From a checkpoint of a small CTC audio transcriber: widths [128, 128, 128], 5000 steps.
Rows from block 13, named by matrix and row number. Each number is 128 + 24 x the weight over its row's rms, rounded and kept within 0 to 255. All counts start at 0. Numbers have three digits each. After the name is the row's rms in percent of the matrix's.
# convs0: expand pointwise conv (model.blocks.13.convs.0.weight, 512x128x1), inputs 0-127
convs0.372 109:121144152125122088098126150149095152113126092129137148122156110111153117112147123120086101119152143140134138170177142157131128153105157095118148149123113095118173127074125137120104122095132163145154147189126156079131088097106132150110106156111112101122103135119132099144121105116074117158162106148139128098189113098091170146131141123151114168116163131152136110124101133112122159099136
convs0.373 115:143163119168139142163123138113107152159116126107135117168115129155112100196179126090116145127107100109160100159075142124107128147169126128106136111170135134103112104117090109125142201079140116189157122151120144154144124158148095126145156117110126122140126126104096137131163122108093111109154098126136115139106151122084123151148128123105102145121136128119137145133165170130143169147136
convs0.374 105:143160151140143089125112132084122137166116094106111146134130117134131140146137109146155115130127103099118140112153132114102146095153104134134124082132116166150117169111134140138123131159157119166129160092143093122151154142091115110135148131138118084133153107154162137188112115131085147063118105139102107168141166130116127123169091130160146139173179147166128098133109158179111108101118
convs0.375 103:142080133130112113139141139091112153146098140122154101158114088172107108136101133086093142104132102133102066125155096139133121152116174163153162127162151114113132162132141165130112152111130093100092147111142145134105097084120142119158130149111119124147115122127105084130132165159111132185152160115124095130153146154127191103092125136162108133130084128128135141148143145115121131163097
convs0.376 090:143148162162128097097086148114102132100159121147129073124157115118136140106122137150085144130091113113172127142125087128111128117126081146143128112124171087075073114157120062143151131167172120154164104146128115121145120095133128153127153093127106146163103119120104124167144137125149108146107116157134153090143135113143102114127114102144132132105117093124139090134136150092124135098089
convs0.377 108:129161118151152123104127145142132150115119116135144135111099161103139100143091124122159125116095101156142150114149121113128178109110108138103136173139179107141123129120178143089106166120122121160114173114083153112130138129049141107133135131137111130105157087116100117115138103123117141126130101114133100140133103172137153144084185147116108109146085163121124118111109150163110104063138
convs0.378 100:097157153090119119149093130126066133104134159148134118139115140099121112125116145148160127144097101128143180132110134118152155136137094126099100096114142107123118101114131167155112140120127190194123125129117142108170114074133119142100162130132112172138138119103152135159131123083143162104153135116179151072120146108148169124149123120096121111119134140096110086114143147086114126138151
convs0.379 106:123127144151089122096124134153082155117125096126135161133115134149124142099114130112074101162146100091143126109165130160141149148088106129114092164107103113164114136120121138082136114145171119114126113155117105079132075109190139124116088132106163141110127128121117123074123117092158159126143133126112164100152106147147087100136096143117155086133115170117130138085142116119123107099147
convs0.380 100:148103125129100085129118147142178143141113159060116128125102113079111132114097147084086106112170106102101104104147124128082116142122124151115127148128116145182149113115140112103171165156108102124112104100129113139159137153142088155147093111135149121080125112129123097119123116118107124092154125095146133127090124175141178106091144146156125120104160132141173132145135138149106153125116
convs0.381 104:137116133153119180106157132146174129141139115135108103139137111153152150160156089157120092144093115128096159100088131117118156078106115106169165158129110134124104154128103143104152104138101121165118098100105124148139145084153103091094121152085117170133124140115157156103145120134160128131108104086147151128128109111158127131155118157119140136122144062141139136148086177122119104124095
convs0.382 114:135142147094127139123116094094126131116142165147128131112097151136132109098180109127115144158118153119107142124098090084114179131111115129121163120150143094154092096114111128105138128131115142140170130131156100101144118119148137145133164134130129148121141160158126086145108168162110171118079100163074115170127107065130121106144139100116085090109118135120100086148125134175104105157131
convs0.383 084:167153129135183129161126132129106142120181123147157161123098153158112079123141119139150109093150109143176149133065167164152093112130113145120199117132111138141135117134143113143138157119143108139132112167112090111148135138112135134155093097135129098087133109119105115100159117165172121159151126139139105094118162116126120092156147085156114107143131135102086105151128131146146136150124
convs0.384 110:113116125110110149126156133161088128141126129128126129128085137138104173177096131089119140171155120139068121134105141152142165113140123101153147111128097114134093074098147106109117106145100142124099115167081112105103129162161115143128129165095153131093142147102122127112111089121099182150140109141135152093139177122146103131134157143123129161096141098068120128120107129109148088133151
convs0.385 110:137183100099111116139119141075129069110128127162136123139100122169103125148136142144103145151122063140141098128130099100117104122170070126113139138135159099137110097120111130145135116093143114100109131135093175139127078102156127138122141114144135098132114119139117093136133087142168147158139155136125150130118101153084089091136149158151158150127136168130150112171135113101105146119161
convs0.386 098:155132132155132137117126155131165126143122125149166143138135134137133094120147141115107164126141084102129134089190120120135128095143137092168162140087131122104142162155138111132124080137119134123158137169138091121147105099114127110158156169158165115103160153104121111110106129175073138164144158124143148097163080157150124115134114114106132113116100149141135073104168158117135116077133
convs0.387 115:148124131158096163143096095107105164143125168173087089127113088125156155146136137154151142150113126089069121156112153096118102157129144132104133149152099148128170081138142132125125148072145108153162132141127127158143195114113124099128202130135118172163158137152149129162127128117116135123136140113123139135131138105130131139135126147144155094173128119154108140164128132093132141125107
convs0.388 097:108138113108147127142125138081107119124098104099150119140082120103137064121101149158155125131102170121133136156127168145101113090130101111103145121117184130155147153145163159085110139102113105113138139122181111133176100155118102095182116116129134140114115131175133122139131121156131144121120134100140133114138130116130128148136126121086085108102153161088067106099137154094170121125124
convs0.389 084:179138108119087149123084144169121159167108122149142126087122111100148092103134079138160125089108136159171133097119128133135155143111103156140127103112107118153128162074123099100142131098137144157137109143117118139119134183101122136143160124144145158126094134159109105133108114135113179077092098120156136115123106109100139161159118143124142133105113171085100129134103132147132127151080
convs0.390 096:100154194141137108123078126132085154143144152142116122148120128118125121132099109132117158147137133097120170178104113138112153092169183201110091121163135128147152114158108126138137192148156127126119104110129143139099138097149107111115116137086107130130132106130125152107118170148100118101139158149145130105139118121109102079108091120137111133116105125095155120147157121121089132145086
convs0.391 087:102161124134131108120130138123126157141137097111146116122148137134104112120146140129151151139159156139133120143154094137110150135106127137077169086131116161136099115171078160116142084097109133132144128140133139148117149066119124084102177113152100142164102136162167118120093145174119104130124088130118150121058107131082129109127119186124142115076157133130149152140115161131123099147117
convs0.392 114:156108112138159128134115126086088121137112121122131112091094103165098142127103093141137133147124101188160109100141132159114098132104144156188126142130144138090148109113126143126151131144150124098112085155135128144160153135129130110117138131144152089082105150158105161116144086124173101133089154160122066098120137134139150113121135149135163082089167142133115099091151123136094135153118
convs0.393 112:135086118108145165131133135144136142117133125083150162143133126118150162114132127108116153113108096136124120141105143145096107142146099143146093113101102115109124140126138132140173126109160097144135183145160098098149117100152153113127106122115123149118159110168139118126142152131112137119157054144145118124154073107163088138126096146124068167083152114152069156114105132094134111082130
convs0.394 086:111128132175181113145132141149125142128138096097090125113157152175132166152169118154087102153113128102136115144140132128111141117148155134151132139114123103145127129086120123115128097164174149117173123089136120149098128118094130108192152093073153101159106086148157126131128142127126138121102129167146146148128106157106122166147156102145157085143114136166114144120068118104120127126137
convs0.395 113:098110065120144123106130155149130131168143138164120138138087159123193141152133137115112122108113144095082160117146083157156142098163085128137133118108109129145102111184084151114154134131140105133125155094133097133102139170097137126135109117161113148119175128124144159120125141089072112109131110129147141088125120137100172122130119181134114139139117119095132150112172116124114159142112
convs0.396 100:115101161128119141134117130173152155153157107116114148087120162161126133127086087140165121143151117141130147189116107081102101123131154084126129122123131124168122088129153137122102135136150124102112108162113139121151089180159151128096130127126117130158116162099156129112150121148155125084154080160135168130135137095125106099089132089079106137136084135139086097109119124126124138154104
convs0.397 094:136135096121132112125145104161151155145105119124147143117114101140112086121144106146070115125138091109109126129121164084109121105117171167128117129182142127124109142130112135123127164133165089128141123096120121125139170139108117102114129105144130141130069127136085122086069164095101124085139168140168122177162126097097128124095105152150114111158152099112137119147096149101174151131119
convs0.398 095:144079127080140116084107111120110111112126138118104040151114101131103145157103114167165106141121053117149116118137089148115140141154116139112153124086117121134122132125120152153140113086127105146163121154140093117137156101108092120146135158137101123138128131109094139124154089109133128103134150152158082130161139116093172143100113152115161111117100114165119133150140144101132149101149
convs0.399 102:106127157145134126175116126147132117084128104149093085168142110081178116136116184118101143160104132101144106138092163136111143167102110126160085129163110108149122116092138128140168163150079137163128118187138116106137119102141099148120137137104116111104136147116095129108122076138125139139171120098138094136145153122160144159142149109121094149109137140135123149119084124094125111100144
convs0.400 120:102119113112139159140129143114159118106155129128165133103145144151137121114085127073124138105111139149124173096104111128130131166159102192152143152092080161167140110100138145127132124122172117149109140155117119147127123132089118163146165086125133133144131126111136120134133088113167084166167127108148104172122134123111146173128095088169153127131159128162110136097144147119111134098080
convs0.401 103:124089136127144156109112148131139173117122182153112084137139116116199113103109133130141090139115125155141138106156101140132109175101176152128111100111131156140138106141137149163076139172110142118134091148114152153171136159128147130144102151126143151101151107126118144131183101126152112136172132134115144125155087093108124154141092139146086176127128100134103125125144131114152130137077
convs0.402 110:132120147123144126120116161156134131109116109077118161113136126128186065107136127133122145120139164146148148162136134157178124148116132125115127152105112091156119107091137113127136125106142122090115102112111122104134155062130120110127104156124145079149104126117130118135138137139060098064156106110147134120150112126127101129213130131143127154123113129145121111109158175143122175149146
convs0.403 112:167117151148143124119115120135115153146121142142127082139096123109124100120050159117097114152159131133186067179151174142151088120129127097110117140117158131151100090122117165130114164075138121137100113128115135126095102176103136126143110153173135112109134088151132158127146138095162141106115139142158110127140156133128109123096128150178134146137120118122078120146124159130128124114144
convs0.404 114:127108116153144072149144096099040133120110096123119161117132094162145135096122150129129140051119114090125124109105127150107138106118136124137110125176117093101105128130143151135140122080130151122130156141120124127104105114101112129126136140090126133110140115183128164170161107104135109177133111098111121108098144149152101151083124101112106142116105105150126112134130164086114116119092
convs0.405 089:137131137138124152115100125143118103135140115134104172130098122123107133138197124137109124146105102103104103112097134154153090169137053145102115105152120127117147120146101120109111153139138080159142120102154167099158122153153124159178146140113094178137130121104136137092112131114133151106076160151120131105152136087117159123131143134136127129097136190153117113146133140104140179123171
convs0.406 111:096134099126164134128131119115149101085112102136100131142125105142113123144135159132120109113106195144127105163156091120122137100080136116150111088130121127161126154103148129100120164095083079100112141087149117169154130138098111120180133161166116141112118115170126104126143175112130099093157137120143114149169075091119127109103149118132113174159121127112134106150146123142136107120099
convs0.407 103:155098135141112108162124150111155154143129120124167112125121140112132174099127106126130168115128099091138098148132140129110181140077155195073133165134083103117105095158139165097142106146088119151083129107115146135121113159143136160070129142127113091144143121102140092089123106133143109126117134161119098117119109148118125128135151167102149124133159141134136153141134089109179136144143
convs0.408 092:099126118087107101104126105081131127165133142077142129126152147140154152165116127093143123123165118120132138148130145161170071124142109151134150131121104101118091140091124134110136142148172105152131122110127143128076154153138153134125164129102124101133106171188120139130132133127168148111090081154112087102134119121151142173125111140154082110092140129117113120097149113162154123165085
convs0.409 098:129128094091122132149126142111091128152148157161130122170120113132141117127135144090127134169137121154123125109108139146115088094124110152089120151137136106106146125173144173143124124119148081093098145157138142072097161151093165125118149141135133182172142153176144138107123119130118119095137108145145097097098142113140105121158150118118150128153099120173145085107097120077110154080141
convs0.410 110:143111158146120133158151135138136128141120101131131112126111111180162103130130119137090140167163165122171120142105108109112141135110159130138176137104133145143113080138145148083090147081150130129126172131101107134147146131145097077142130114103097120141104114160120105081137145156138152139120111117090136127106146109100147099106114132055064105106133114138105115124129096086162119160153
convs0.411 084:113102152126120123088111107151129151131138145128139119123183118111070151162158142099129099152099172141164154129116107121133154100104112149112131177126176089131108139141139166096052110117092150127117131100088147133131090157116114150168064138153132123142126140117123122118135118122151077139127085118136124127111134139106118120129156106110120122125128164130156125114126124185144101084148
convs0.412 100:089172157113151117161139080118131107146100120087100123118113076146107101108121144082147144133165115122121121144113166113158131107166125149135129154097130157099172122149103133107116147082056122108116119105144080118146134116115123101130162101163098147126087139145138084106103153127100112122160165137134145087128128159103129144133133112165127124133150188111119117132115117163127120129108
convs0.413 094:173177124107162126124159134103137153112131118147131140154119114144114133140140153134100116095139130128130140127129142113093150105173148129139166123174128105140110136126161144151119138125140130169139132143057124157133139161170117113161135140121162153150100169156150127146109062076095128101149116150074140105169149125148078118115124143171104155128149159112120121169079137129126119116118
convs0.414 104:149124165131132159148129153074103125130147116128136144156123162123124138149117117104157191103065146126171147094115110133110109140149146140102119148118169124130138104158078157099125151114117087137145159142110116146149141176137108111129128147112135145088158133138168160084117122128099136122111124094113118130114205143082135108103125111091126154128122120149093113139164144163150139159124
convs0.415 093:170144142125111117124170097199134134150132135168127154064141102171122194125115125109161156161143180155124148114125095114142135119136120150131152140131110121140102118146111127137134138108116155138131097177119116082107127103124132136125097158081136097117093154065165112140139118140122120154123143145106130110128141098128123154145134136156179145175147125148111123159155134120096152125119
convs0.416 107:095121144129103116122135123127096119127129150129161146083087120138094084100095158141117123100095130111132134120107141131117105145104112118109135114119138132120086111143135123131085081138133165109166093116166143112154137120116126111116128173178136097128155144180136093105111133100103107178125165130155149111102093149135135154153164154118106135130099112147163104100137193076090122131102
convs0.417 100:107092112126127134126074169152120116151145130180135115155120121094133131137073078154138123094130135126120113167127132111125141091168162122122142116181117055133118162137124189142104154166127133128132126106097141144100132075126150156152172135120145091169099125105140138137093146148161173172142121140125126132131123149122149149139131140158126104142088129125134139107144102128120163111125
convs0.418 109:141166114149134097136102117156158145141159124084133130138078100131071115095105100168129108114119168139150129144140138117086160104121099131152119120109135124132135150133128083173124106140141122109126107168142102105151142169147120106123087131148124075109111134092167145124159145140099106153100171099105097135107151154074161133123125153147095153122109090148153120148116129102127112153166
convs0.419 089:099135169116117143126123145171136111115155157090128120096145098134083132129111128125181072085107136123139121120128139130159083134178163151168140126119136107145116089120144140133106131110131134156153102148094082121128112131143100164126108120126148073144104151142170149110128113108160107140153101200120174102118159107144127128094135112154103127113130134145113127113151125089145082156122
convs0.420 087:139126108135132084087115109181105108123121138149164108102099138136090151115101097092106135133150136113171115103103121144123121131129114098117100158133109063101120136152094149085108134126135134193120124108103085118164164134104156096152152111113151106136128108137131130152125114150139094116138150130163125119105127116126121132148132193170126119140109137178135112122082115091098103079135
convs0.421 091:158113124109063147119165113085122117105089138127175159169137137112131147135154121122119082123110115108152124139146109129069133104141134124122128099112168152124146132153105113137106129157139156147168140131145140157169112138180173113089144170144129164110134165106118107134149114114133171120100062118126122123143148132121138116104080136169094124096143141125146151142173121125156110149131
convs0.422 104:136137143118107145148098152127164093095093129147147115110091120092130117101118085130125135142114109169106146115161102156128112110128111102170121137128092118125144121118121156115127111144153148111171148127115092095143147131082116142127165149170170132146143115171066152112127122090062140087126160122129120140127139121147154116128106079168129138120112186123133109174112144100161146154124
convs0.423 112:166123097105116134103121149088126143161086096143112103161156087112143147166146141132152144134091076108150114113121135130155118081128138158147134141163113155147125134107175110145125132142077119121128150097090116083112132120165118095090124115158137096112116118186142103125121167146105121108153114091141140134100128095160135082134157142152136111118141173140153128088159116104106113134152
convs0.424 091:122153112109086147114133140112122134123135140136094118104137129122113129158131119152165096149110123183106081157157084136130120118187129132146100157147132124145128146136114094144156122094122118142163127160113091135146147125155094147147121135165113092171077165176171110129147099130146152079140139159120124160154085145114116114127155109159151127099107119163145114152115103084114140086102
convs0.425 088:138143135124140110147174153165135154140128140154099155145116097119149145102141141123167143099157126105156122163127128125148106119186163150084089153170138119134134156156127172130109125081162116131153123142108114185132084125124154110090129102109115124105130137163162167153085152167148164107149114145119095100165127148133117121137143125055129164122106116150133124154124119107113139124117
convs0.426 103:133141156135138085134126144119175134120138126117131095100124152150161134184125122151139086118143124164129122145117093197125128125130081134124124084135121165104112128076160121153144151112134112083132119130121107159130120123127203099103123102109142135119134115100117120106132105121115142112151087134141115117121181175085107107143120137130175134133125131109117155150123111122113178061145
convs0.427 088:113131132093139122121129143163164146137125134111109132126142093107146095123122164160135094148104142130127111129128091128137092163096173141112162102080123169100104129149153180125129162134138126153102123126093095115159093145141128140139112098162147125121153126133143126171164089136140149146113122130129138109129155081135062117123152133094139136157119114164160091147188123185127152164121
convs0.428 098:081118120097175126146114124160128122100115130122102093104155155105097143078123095119127127111122139142130108138131143126152124080150108125142121146092103096127128110145152138131140087115089113098111139174122102126131147099150148074121124186114113108122138116121138151164115125120157088195097113135127131099120127143089160121133127104124121146094127132063149140123089131150166135073093
convs0.429 090:149134097142171127110159157107093147094128117144118125109084078138144122101149148078087111095090079119104127121113146110122139146143102144103116156140168150116157144109132095151155128096143158132088154148090140106151119122122151149145181153155181135117132082090097113119138138136163127125138114096151096143136139131119090159129124154111108144101120163149160128173136103158126151130129
convs0.430 084:124147168103118104133090152126105137134142156167098159164125149081082137092138125131156139139108121121122138150142104085157121118128163162121113146117120142125133177156121132143158203116148100136106185136142130122137089087109140131154115153136095104166178129108121116122113110113087088114111161131111138122094122095148161117135169125131120099156136148164135153150153111126172146132139
convs0.431 097:141146136129154105104160135089102130104133129139175131151151123104129092146118152130155105120099142130117152177130112086073147101135143106130101119176112122199109110130095105122145086129131149149142150139167118125142128138121136130120124129124164107108135147160134118101153132137100134167141138137158101151104137185088147094124196078136092137143137124087162121142142128141148126152085
convs0.432 094:130117106143121149148142060154180137114125174138162147127100130119124101136140110161120109137119151095109117176168137126190096119136169162115135145112165144117149143144137131145116135122094154129174160129132132136080127111133145085172105163116173167107141129121130157157143132139106148152138132135118094138102094131094107102147111107133154102097139177112141094102135131128117094099107
convs0.433 091:140115088130125104128115112123098114117118161110113109135091141092115188147129139125104129081105132144119137147115129129136155146138092105146155139156128134111109121157127114113124138114110123105109102152118170129136164177127155151131121103070135142099132143148094152124128142088058146123110166127110133175116130166148099085119117139137174136115040094108114087150110116123120099129125
convs0.434 095:146123130135127152119092119126138092120071111145195145118172143151153168143135146136095140131163128120128158172132139156104159137114092125125125108131131133086120147166128143134137110143165160091133167108136135122110126133137097128087178148072150148117104142157138135181201135123171124157160102089115136105098125130152117132125163105112114150122130146111134165144168124129132131129115
convs0.435 102:136118150128166095123134150126102087158084191107116095156121139141097095150131163110134100144095129132119149123094131113092122109142142145142123155102109121135124157065117105122118113156175101111061118153149091152116156121115151111126138159121106092132123106134112132129191095137108122142109118134169159174133110108098105122129140114133137163124149156121152143159117152091114130115171
convs0.436 090:139069114151133085127124147157119150121137159152120089132061141121099099138148111141189102183132124126153147163178129125123104090114149126079095136137109116142116083155106148124140146175110140121174105096143127088102094114118174094089112156135115109123104121094142141084119134131119117140133089135096127121128123154150123102121114149137135125126103109106131138123121145145096138129087
convs0.437 103:137131107123118159128130136160128153141142092091123139136140122088110153123126126156148131100124161147119100095102145154122117095144059102113161146148172091127099164140161119132139099102152152151129142147095139124107151153074142115115170068111102140152104126111139107097144135153144129101114100163147176127137094105131136130111122157121052102148175138103143127108149119138153134128149
convs0.438 095:165111125137149101160099136118140111164108151152122110078177101167117126090105153135088125142125096109137122164128136107120155157146131111151132135137109120160106093146132110125123141136126146181125138129122108146128110129133115141119121102133125139145120136110147090084131110116126163096077110100108056116170152135154135120108094113091196131136104134165150120128076070124117156128109
convs0.439 087:112119105102114148162115134113111121084120129130173156112112129106150161131109112095157129094126162165165123168147108105091128134159132083115132146116135137108152114153137090130114117161097075127140119128099165127120152156135128119121159121133200121122105165122134131130097128168119126135094098090086112101121130109181182092143120149136125141162124104127156161141137139148076140127099
convs0.440 095:102089155109124125099142134150127096168125112119116139128150124156129141148127174126175157131150139132097118107155154160148147086104150126150125167132141152130178085108106105097094133103081149128156111115111146081139161138133114159166151081104174129132110112176118121154135164147134130118150102166146150126152122192134135140143107158120075139108119138128131086133142149093121118114139
convs0.441 098:106130139091125159114138169122119097128109103115137111108140112091092137153127127099150141103152109131129109104140124136114149164133136101133120159119086116157133126129157162171164098121089132129083162131100069084129124153113091142134103151143132153161142140133129137096119140122115143126108075136160106115133076065159104126201121114102137134105161112156115099092119103109120139144144
convs0.442 100:153135092106125133118103180120145120090145134162113156135105172125135126162098105132131113121170119121100107175109137110127121104135162129143110140117115137152149169133119139138078157130114104072088127152111115117157132153142114108113166141114159152132132130104122121106128160129144145181089107152149145128116160172178128137125118106110131115107119109118206161125185113127105105098100
convs0.443 085:105169146133147120112145099176084123140149116102110127121147078089144138179094120098140098135108121108168144104127139158101128130131119154134168094150107140108173121131168133122144116162097136181137101131096139101106112103117124111147126143160131096105153129124123120153099112102130108125170097133188107121121135137110098084161124171085144122131142171104124110133137093126136167152147
convs0.444 087:103147164126139165137150073118115139126104172099109113119142109127135141133113142135122150123141128089119116156137153088150146077148140063169139112120153165094136152092081115160126147149125093123134135127162143146135099120103136093128133081133129132109134159144162147146146095158137158156145151143103102164133141128148145124102097130107115118082068104133127159122098144081145108086140
convs0.445 110:130072163122111184112141117120133131135092143094145152101166108081160151152144148175161120131148155127120103102107131088133143100100139162090158154106117101137141125121124096130120153073170119138057107143130127142141136125104141134164149090145094154106121129141132112110108078104125126149155096127118140122160089141130121127132127137099163089131129174155121124150123124135174134142137
convs0.446 086:144104118136106160170123154150153085144162085102126106134135087166170106137170163161105117139106083119144163116131106090150103120108143123122134098165129147113094144134125096109118158141173140132123133092117119142099146125136132122119162148140089180107127130115143124122114156130097115143102122105106112116157130171149113120140046144092124108149112122172130104085117128136129138104160
convs0.447 115:139160147122129109124089145135129158149132137135116155144142113148138130127111123131098139185110138155146119094071082082081103119139149144088130130119130143127162134143146160161134155134164131185192094165144151105136111133115135126106161136134123126132144135091113112117138121129092098163166112123103155141122125095151106161168101136147114087155115158120144150111143108067097154152112
convs0.448 092:110096154100110121132160103121122169112134166158129136122170136163097098130124133118081124093150127141132150130099111148098171120134176095108088136146144149168142064083157124151113129113144165092148151120146120101117136127135118094158098158137121126113131135134126133108132125111126103134126100143160131102118082128089153143136114097128102106125167129143102159091113093136117110189077
convs0.449 094:123085129132161138083167114129094115094120108161095145129085127115162164126142103101107096105105145136137164123154124138098078150120113142115135191107149121117115103126118143121105144149149112122131183106145102114091132066117116138091108134140111124161110120097083075135146111103126154108172134110116159141121159131134099136109115133103139098123137122100094115138113115117154109122188
convs0.450 099:129143131077132104148113120110109109114119126114069139115120127127146156156135114154147123134119134162170085177129141161134132145135101149108090127136134105102136140098109132116141122112113111096119119121105084146144122182080158123138146112112187070176155140154152103166134169114155123147102136119186176140121127142147096111143164159108144113140143096120150158125139152122161104136110
convs0.451 105:141143127169128134116095162129110103155096108153127143117131139080127125126129126159127109124162165128105157088098150149105129122133106130119147129126151179173145154140140159121154119114124159128118095104118089140140141170071068132178141098114129123151097121142103099102107100144116154119095137098158130136132162090139115110064120137148097136139138115118111159151187119125172136126102
convs0.452 090:122143087151114115171118134153190093139069133104153133166141098131094183084131105100137145145154087122105143134142137109076121164124137159129149109107134130103114114113182135112132142112170133137170138118123143133162116125119116148114172160116131112111133132143142094163121117153097115122139109121106125177102096130099135144133185130115133114095132158177093111147122118133120108163125
convs0.453 112:153097120113111130129149118174106105127128138137090116141177125126095087135140068139089116153141112126107143119138158092138094127140211113152126143145147100133105092135129134121157111107089127144152075089178097121135148120098142118174132090105159138121146140095149128080138128141132128174106142164093101118120107095122130118125119119137124072109133092116146124127108154128146139116141
convs0.454 101:156143146105116121138096151113166105149119142140169136114091123141114158165139183126089124125155093142127136135099126107124131153154112143157161142107147141157088099146114096134130107139129170127116140157151144165109117095120149103116114123140132128137134122125157156136105092133105176123115122125160137144082091116104130112198169161137081093093121130142116112174158101105128181143166
convs0.455 090:147102120112104139103119129132161172101125138125117106158114142135098130142163137107114119120131108089127143173110106116119139152158166117121137079147075155112096120109149075147124145141143185138122146131081106157123151102137126158160105131140116162148136079127113138108150085092161123156175131087112158115134145106146126134147103115088139153110157081113104131125112110110082133164095
convs0.456 104:122139070131113134126069122122127129117137134152124148140160138143152120139152128111123161103159179138089153110125077127137149152126118130143133123113157103201149140117102103162138141107141043123140108119147122112148099138124142109131160151105076110120170160164133136149109115129118118117120167134122145089154089129137178139142133144152090125139113127100147129136150121160103153179136
convs0.457 089:125182133110183113062095110117154153118129128136118144095129131099122143144114142097124151111104133156106164144133139128103123110119115112114141128128144091085112124102102120162144089109126153141168088141105149163130141122091096148131121092151152149151162149128157166119126071131183145157117115121148128105140116102149112109079126125181159104128154124111116147126110125118115185161114
convs0.458 113:111104139153113139111136157113118099114140119137106160154097123171104115132138145145119115106093105097143158137120139124123145135102145173109133129154156121141057107104138139166142077130122143114153142115139070136148104149121125127073105145120151092110146078115099108085114139135149108145154157141155143145097132129095144102106136090107090173077144143104142087105135172134144129133165
convs0.459 110:118150131140134108140136122149166123133130116156126135103124123137167122142173126155140111076122121082116142163121130146138118102138158154146146094124093153134102129126114172110142169148144110114137143156153179106077101114158113148110118128135133112136088104205159132151159129142127136143132132086169104166083139125162141129145110108130131070080126133104159120140120130157133146109069
convs0.460 090:146158190138110146129102115158119135121130118138123139161105132109126191103148145139135107091113120128138129141138102183112114117100134086123141110107139141149144153125106100166144126123125118138161118112113147127154107105160136113109144080098149160115124123143154094158120189126082147113124105149119130142154114108089112117189178178111184124137123118133120094120164172141127167145141
convs0.461 111:125124130147122111137145168181108116123118102064125134121144134142127112165192095111145088139132156155105120134149163174134126101106164159122100115108114133149138079108148119107145177173134120138115154119145124134121093130091161146111121146139094094133122173100148134130125142135144144131064111123166149126103151128142148136159112134157169149132136139139108158176118184146149121126121
convs0.462 100:141071132188189126101134118142120150127115137160128089140133107144105126148151126110113152103178117107114151116175140107136162139124110163155138109135141101151103178138134119165103131157145113079142188124112132165143085122167120133122102091134145112125116129169091158148117115159130140157100158097155132149118103104122136152093130139156149117152092124127159136140141129146128157090129
convs0.463 105:131152127116100105130140164161154150138117148125159111142163095118102126143107107144134134142106102141134170134164185148142135096103138123128122120100156161132114090111159160126109101119082162084158136104133108119157132099101115100182125118175114144077141117089130079125096118141155122125142114160135112131107130082141177120113085141132082093123134085108099123088135121145123143116117
convs0.464 100:116118154091136160153176137171111119139141127110096112092160113160125167157089132103111140072110100122111039116112122128106180142143156143146140132135113101148086158141168168097153113122128147134172151135171137155154100114150116117121137122151093154132119084138102118121147131111112145165107133159147148081155150109088133119120139116136099120119137139136115146128131123125152103132144
convs0.465 101:073100125139144146122118080134113124136133119123151106153118102082157108143155161168137105114140147138128147083111091125127129121123075133136127147095124090168159132103147146166140105126166125119181073141143113125122112115115122144133156155085137179151150124147103099101139118128070153114098100096162148107116113118145130072091121089114105116113134130141107147138155127125147090140118
convs0.466 113:156117112108163112134175133147126133168102142152124147142144126143138138124116116126101143172158135113147112160132124145086126127146106131129166115156103112101136157102162160185164113068148119117151149131141142157087119080119110084117120086074132154195165134115117145089116126106139120136131100122136112135142077121131112104119093138125106167147131105109114168120122101127136124092165
convs0.467 105:110117135131106154145105136132114092095146127101122132116175145118185135150143095115130165158115070097140122153132133081121109119091155174125130108107176132104108115128154164084083106161114134102135092117129127083136106118049154143094134143120121119131121113124146126129109103163151120117105100126129117150110135095121117078184141125119139140131137123120095144109161119162130095154129
convs0.468 096:146135124111127117136123106111086118104120129121164126099139170118144172138110140130126156135129090150113122156135209136123098136124142160081126171177145156132156158142145145117168169115170103124120159104130171142155124158179194141141152122097160097119124137151088151126102176120111167151107130136115133133152119141111143139134134153122126154105129103099095129149156148130129097133119
convs0.469 092:127142109145130135105149105151163096162093115148129101135114078149100138120112088078115127154151137091131141119152133185142143154168167105120144110132109128119093147112089121117136106107105134107137106153114157102096106088122116109107112115187102107145147123087133125106131124163144154098160119092127114110115151152154074139102141114114128151110150122150149090117150085089108173100142
convs0.470 097:124119101131087118121085070136125124185099120124124140154137131149131111090103162164186169108112116087069132130094112135099088126123117124096120125105073107120128093114103099115110088122128124148145117142128126148109115155098125131121138115085121134108157095092112161120116101089155129117130142116140108144098112148152088100151141151144101131118109123156109122061139135131167135140135
convs0.471 111:156129125133124130155139139118144090103158120128147141128131122141137116124087140192116132116136102138109143134132173096101138160138105143111130095112190124139180146119182153141135136119123116099140103109089166094140148096111122109159125102107086104135106147109155124173134113104106133125153148115117148124149152122178069124129130171152104136097153110132141154117152110142127130069064
convs0.472 093:116122123121081130174157172062114115164140099136148124125113115081134111134143107120119130075105121143093119132093116138124131130116125073086104113094133143136143117130124182144139071132128159147133152110094140139185165142127130139117106147152113153115084094167157130128120118130146147107170131126111097145108172118135127156099127126105135136144123109115112061119124140128111087123154
convs0.473 086:105109109132101125117098127131148086148140170136114127151116118126140169111165164134155115153126148133117101143124165132081087136143103111101078153128125157129129139162110109159120102142150156153144119155166142114100111113117142119125149130135124146122137151156144102159104158099134119172082149096120093101135122108175135143062174085156162127154137102111107118112154136137091101175156
convs0.474 095:112111098100164156144107129145160116129104139100134134172158144090130085149089144140108140112111095114178167151151130138097119174126144149083129136119156115130165082179134151114103168087154151115131116109161133135092092115152154150107130146158140131129114168134160154103116144144133098108139140125127144121116160110120174079116135113121123080151138133131135099091133075131135154112118
convs0.475 094:181156174160098123110119139137108174145157132167138135133139098105106094126133119073130113150129127162082164129133142141163129120171111122160126149085135131155147136152119173135125101109146125150074140101109131129124125089109110144111127128108133154159118101140120127150107159111130096123124099171101124153172092117157133163126117148150125174095148088179089137123114125151142092127125
convs0.476 090:117119108115174131154111111092089172135121122127112143133116116154135138079127090116093141089104155118091112122185132164134124096113154154129100134155113121145063126126130127133129094126096157075116127133108176123126155138138170150114171134110165132125088158154100111158143143158108154110112133085106155123095139105166132118169158098138150104167146105120105130128105145130137135152130
convs0.477 096:099099107141129100139169115103147142143125124149147148116137130121115133162113145154131074137109150125104132136109121144109135116082090128120124183134128121126126135132118143093183140137157097102105174143132142107157117131130115158080138141086097138103151145148151142184195143063088130130118132143099143139118130139134156142114111162138154137168112154133098133122179149134178131131174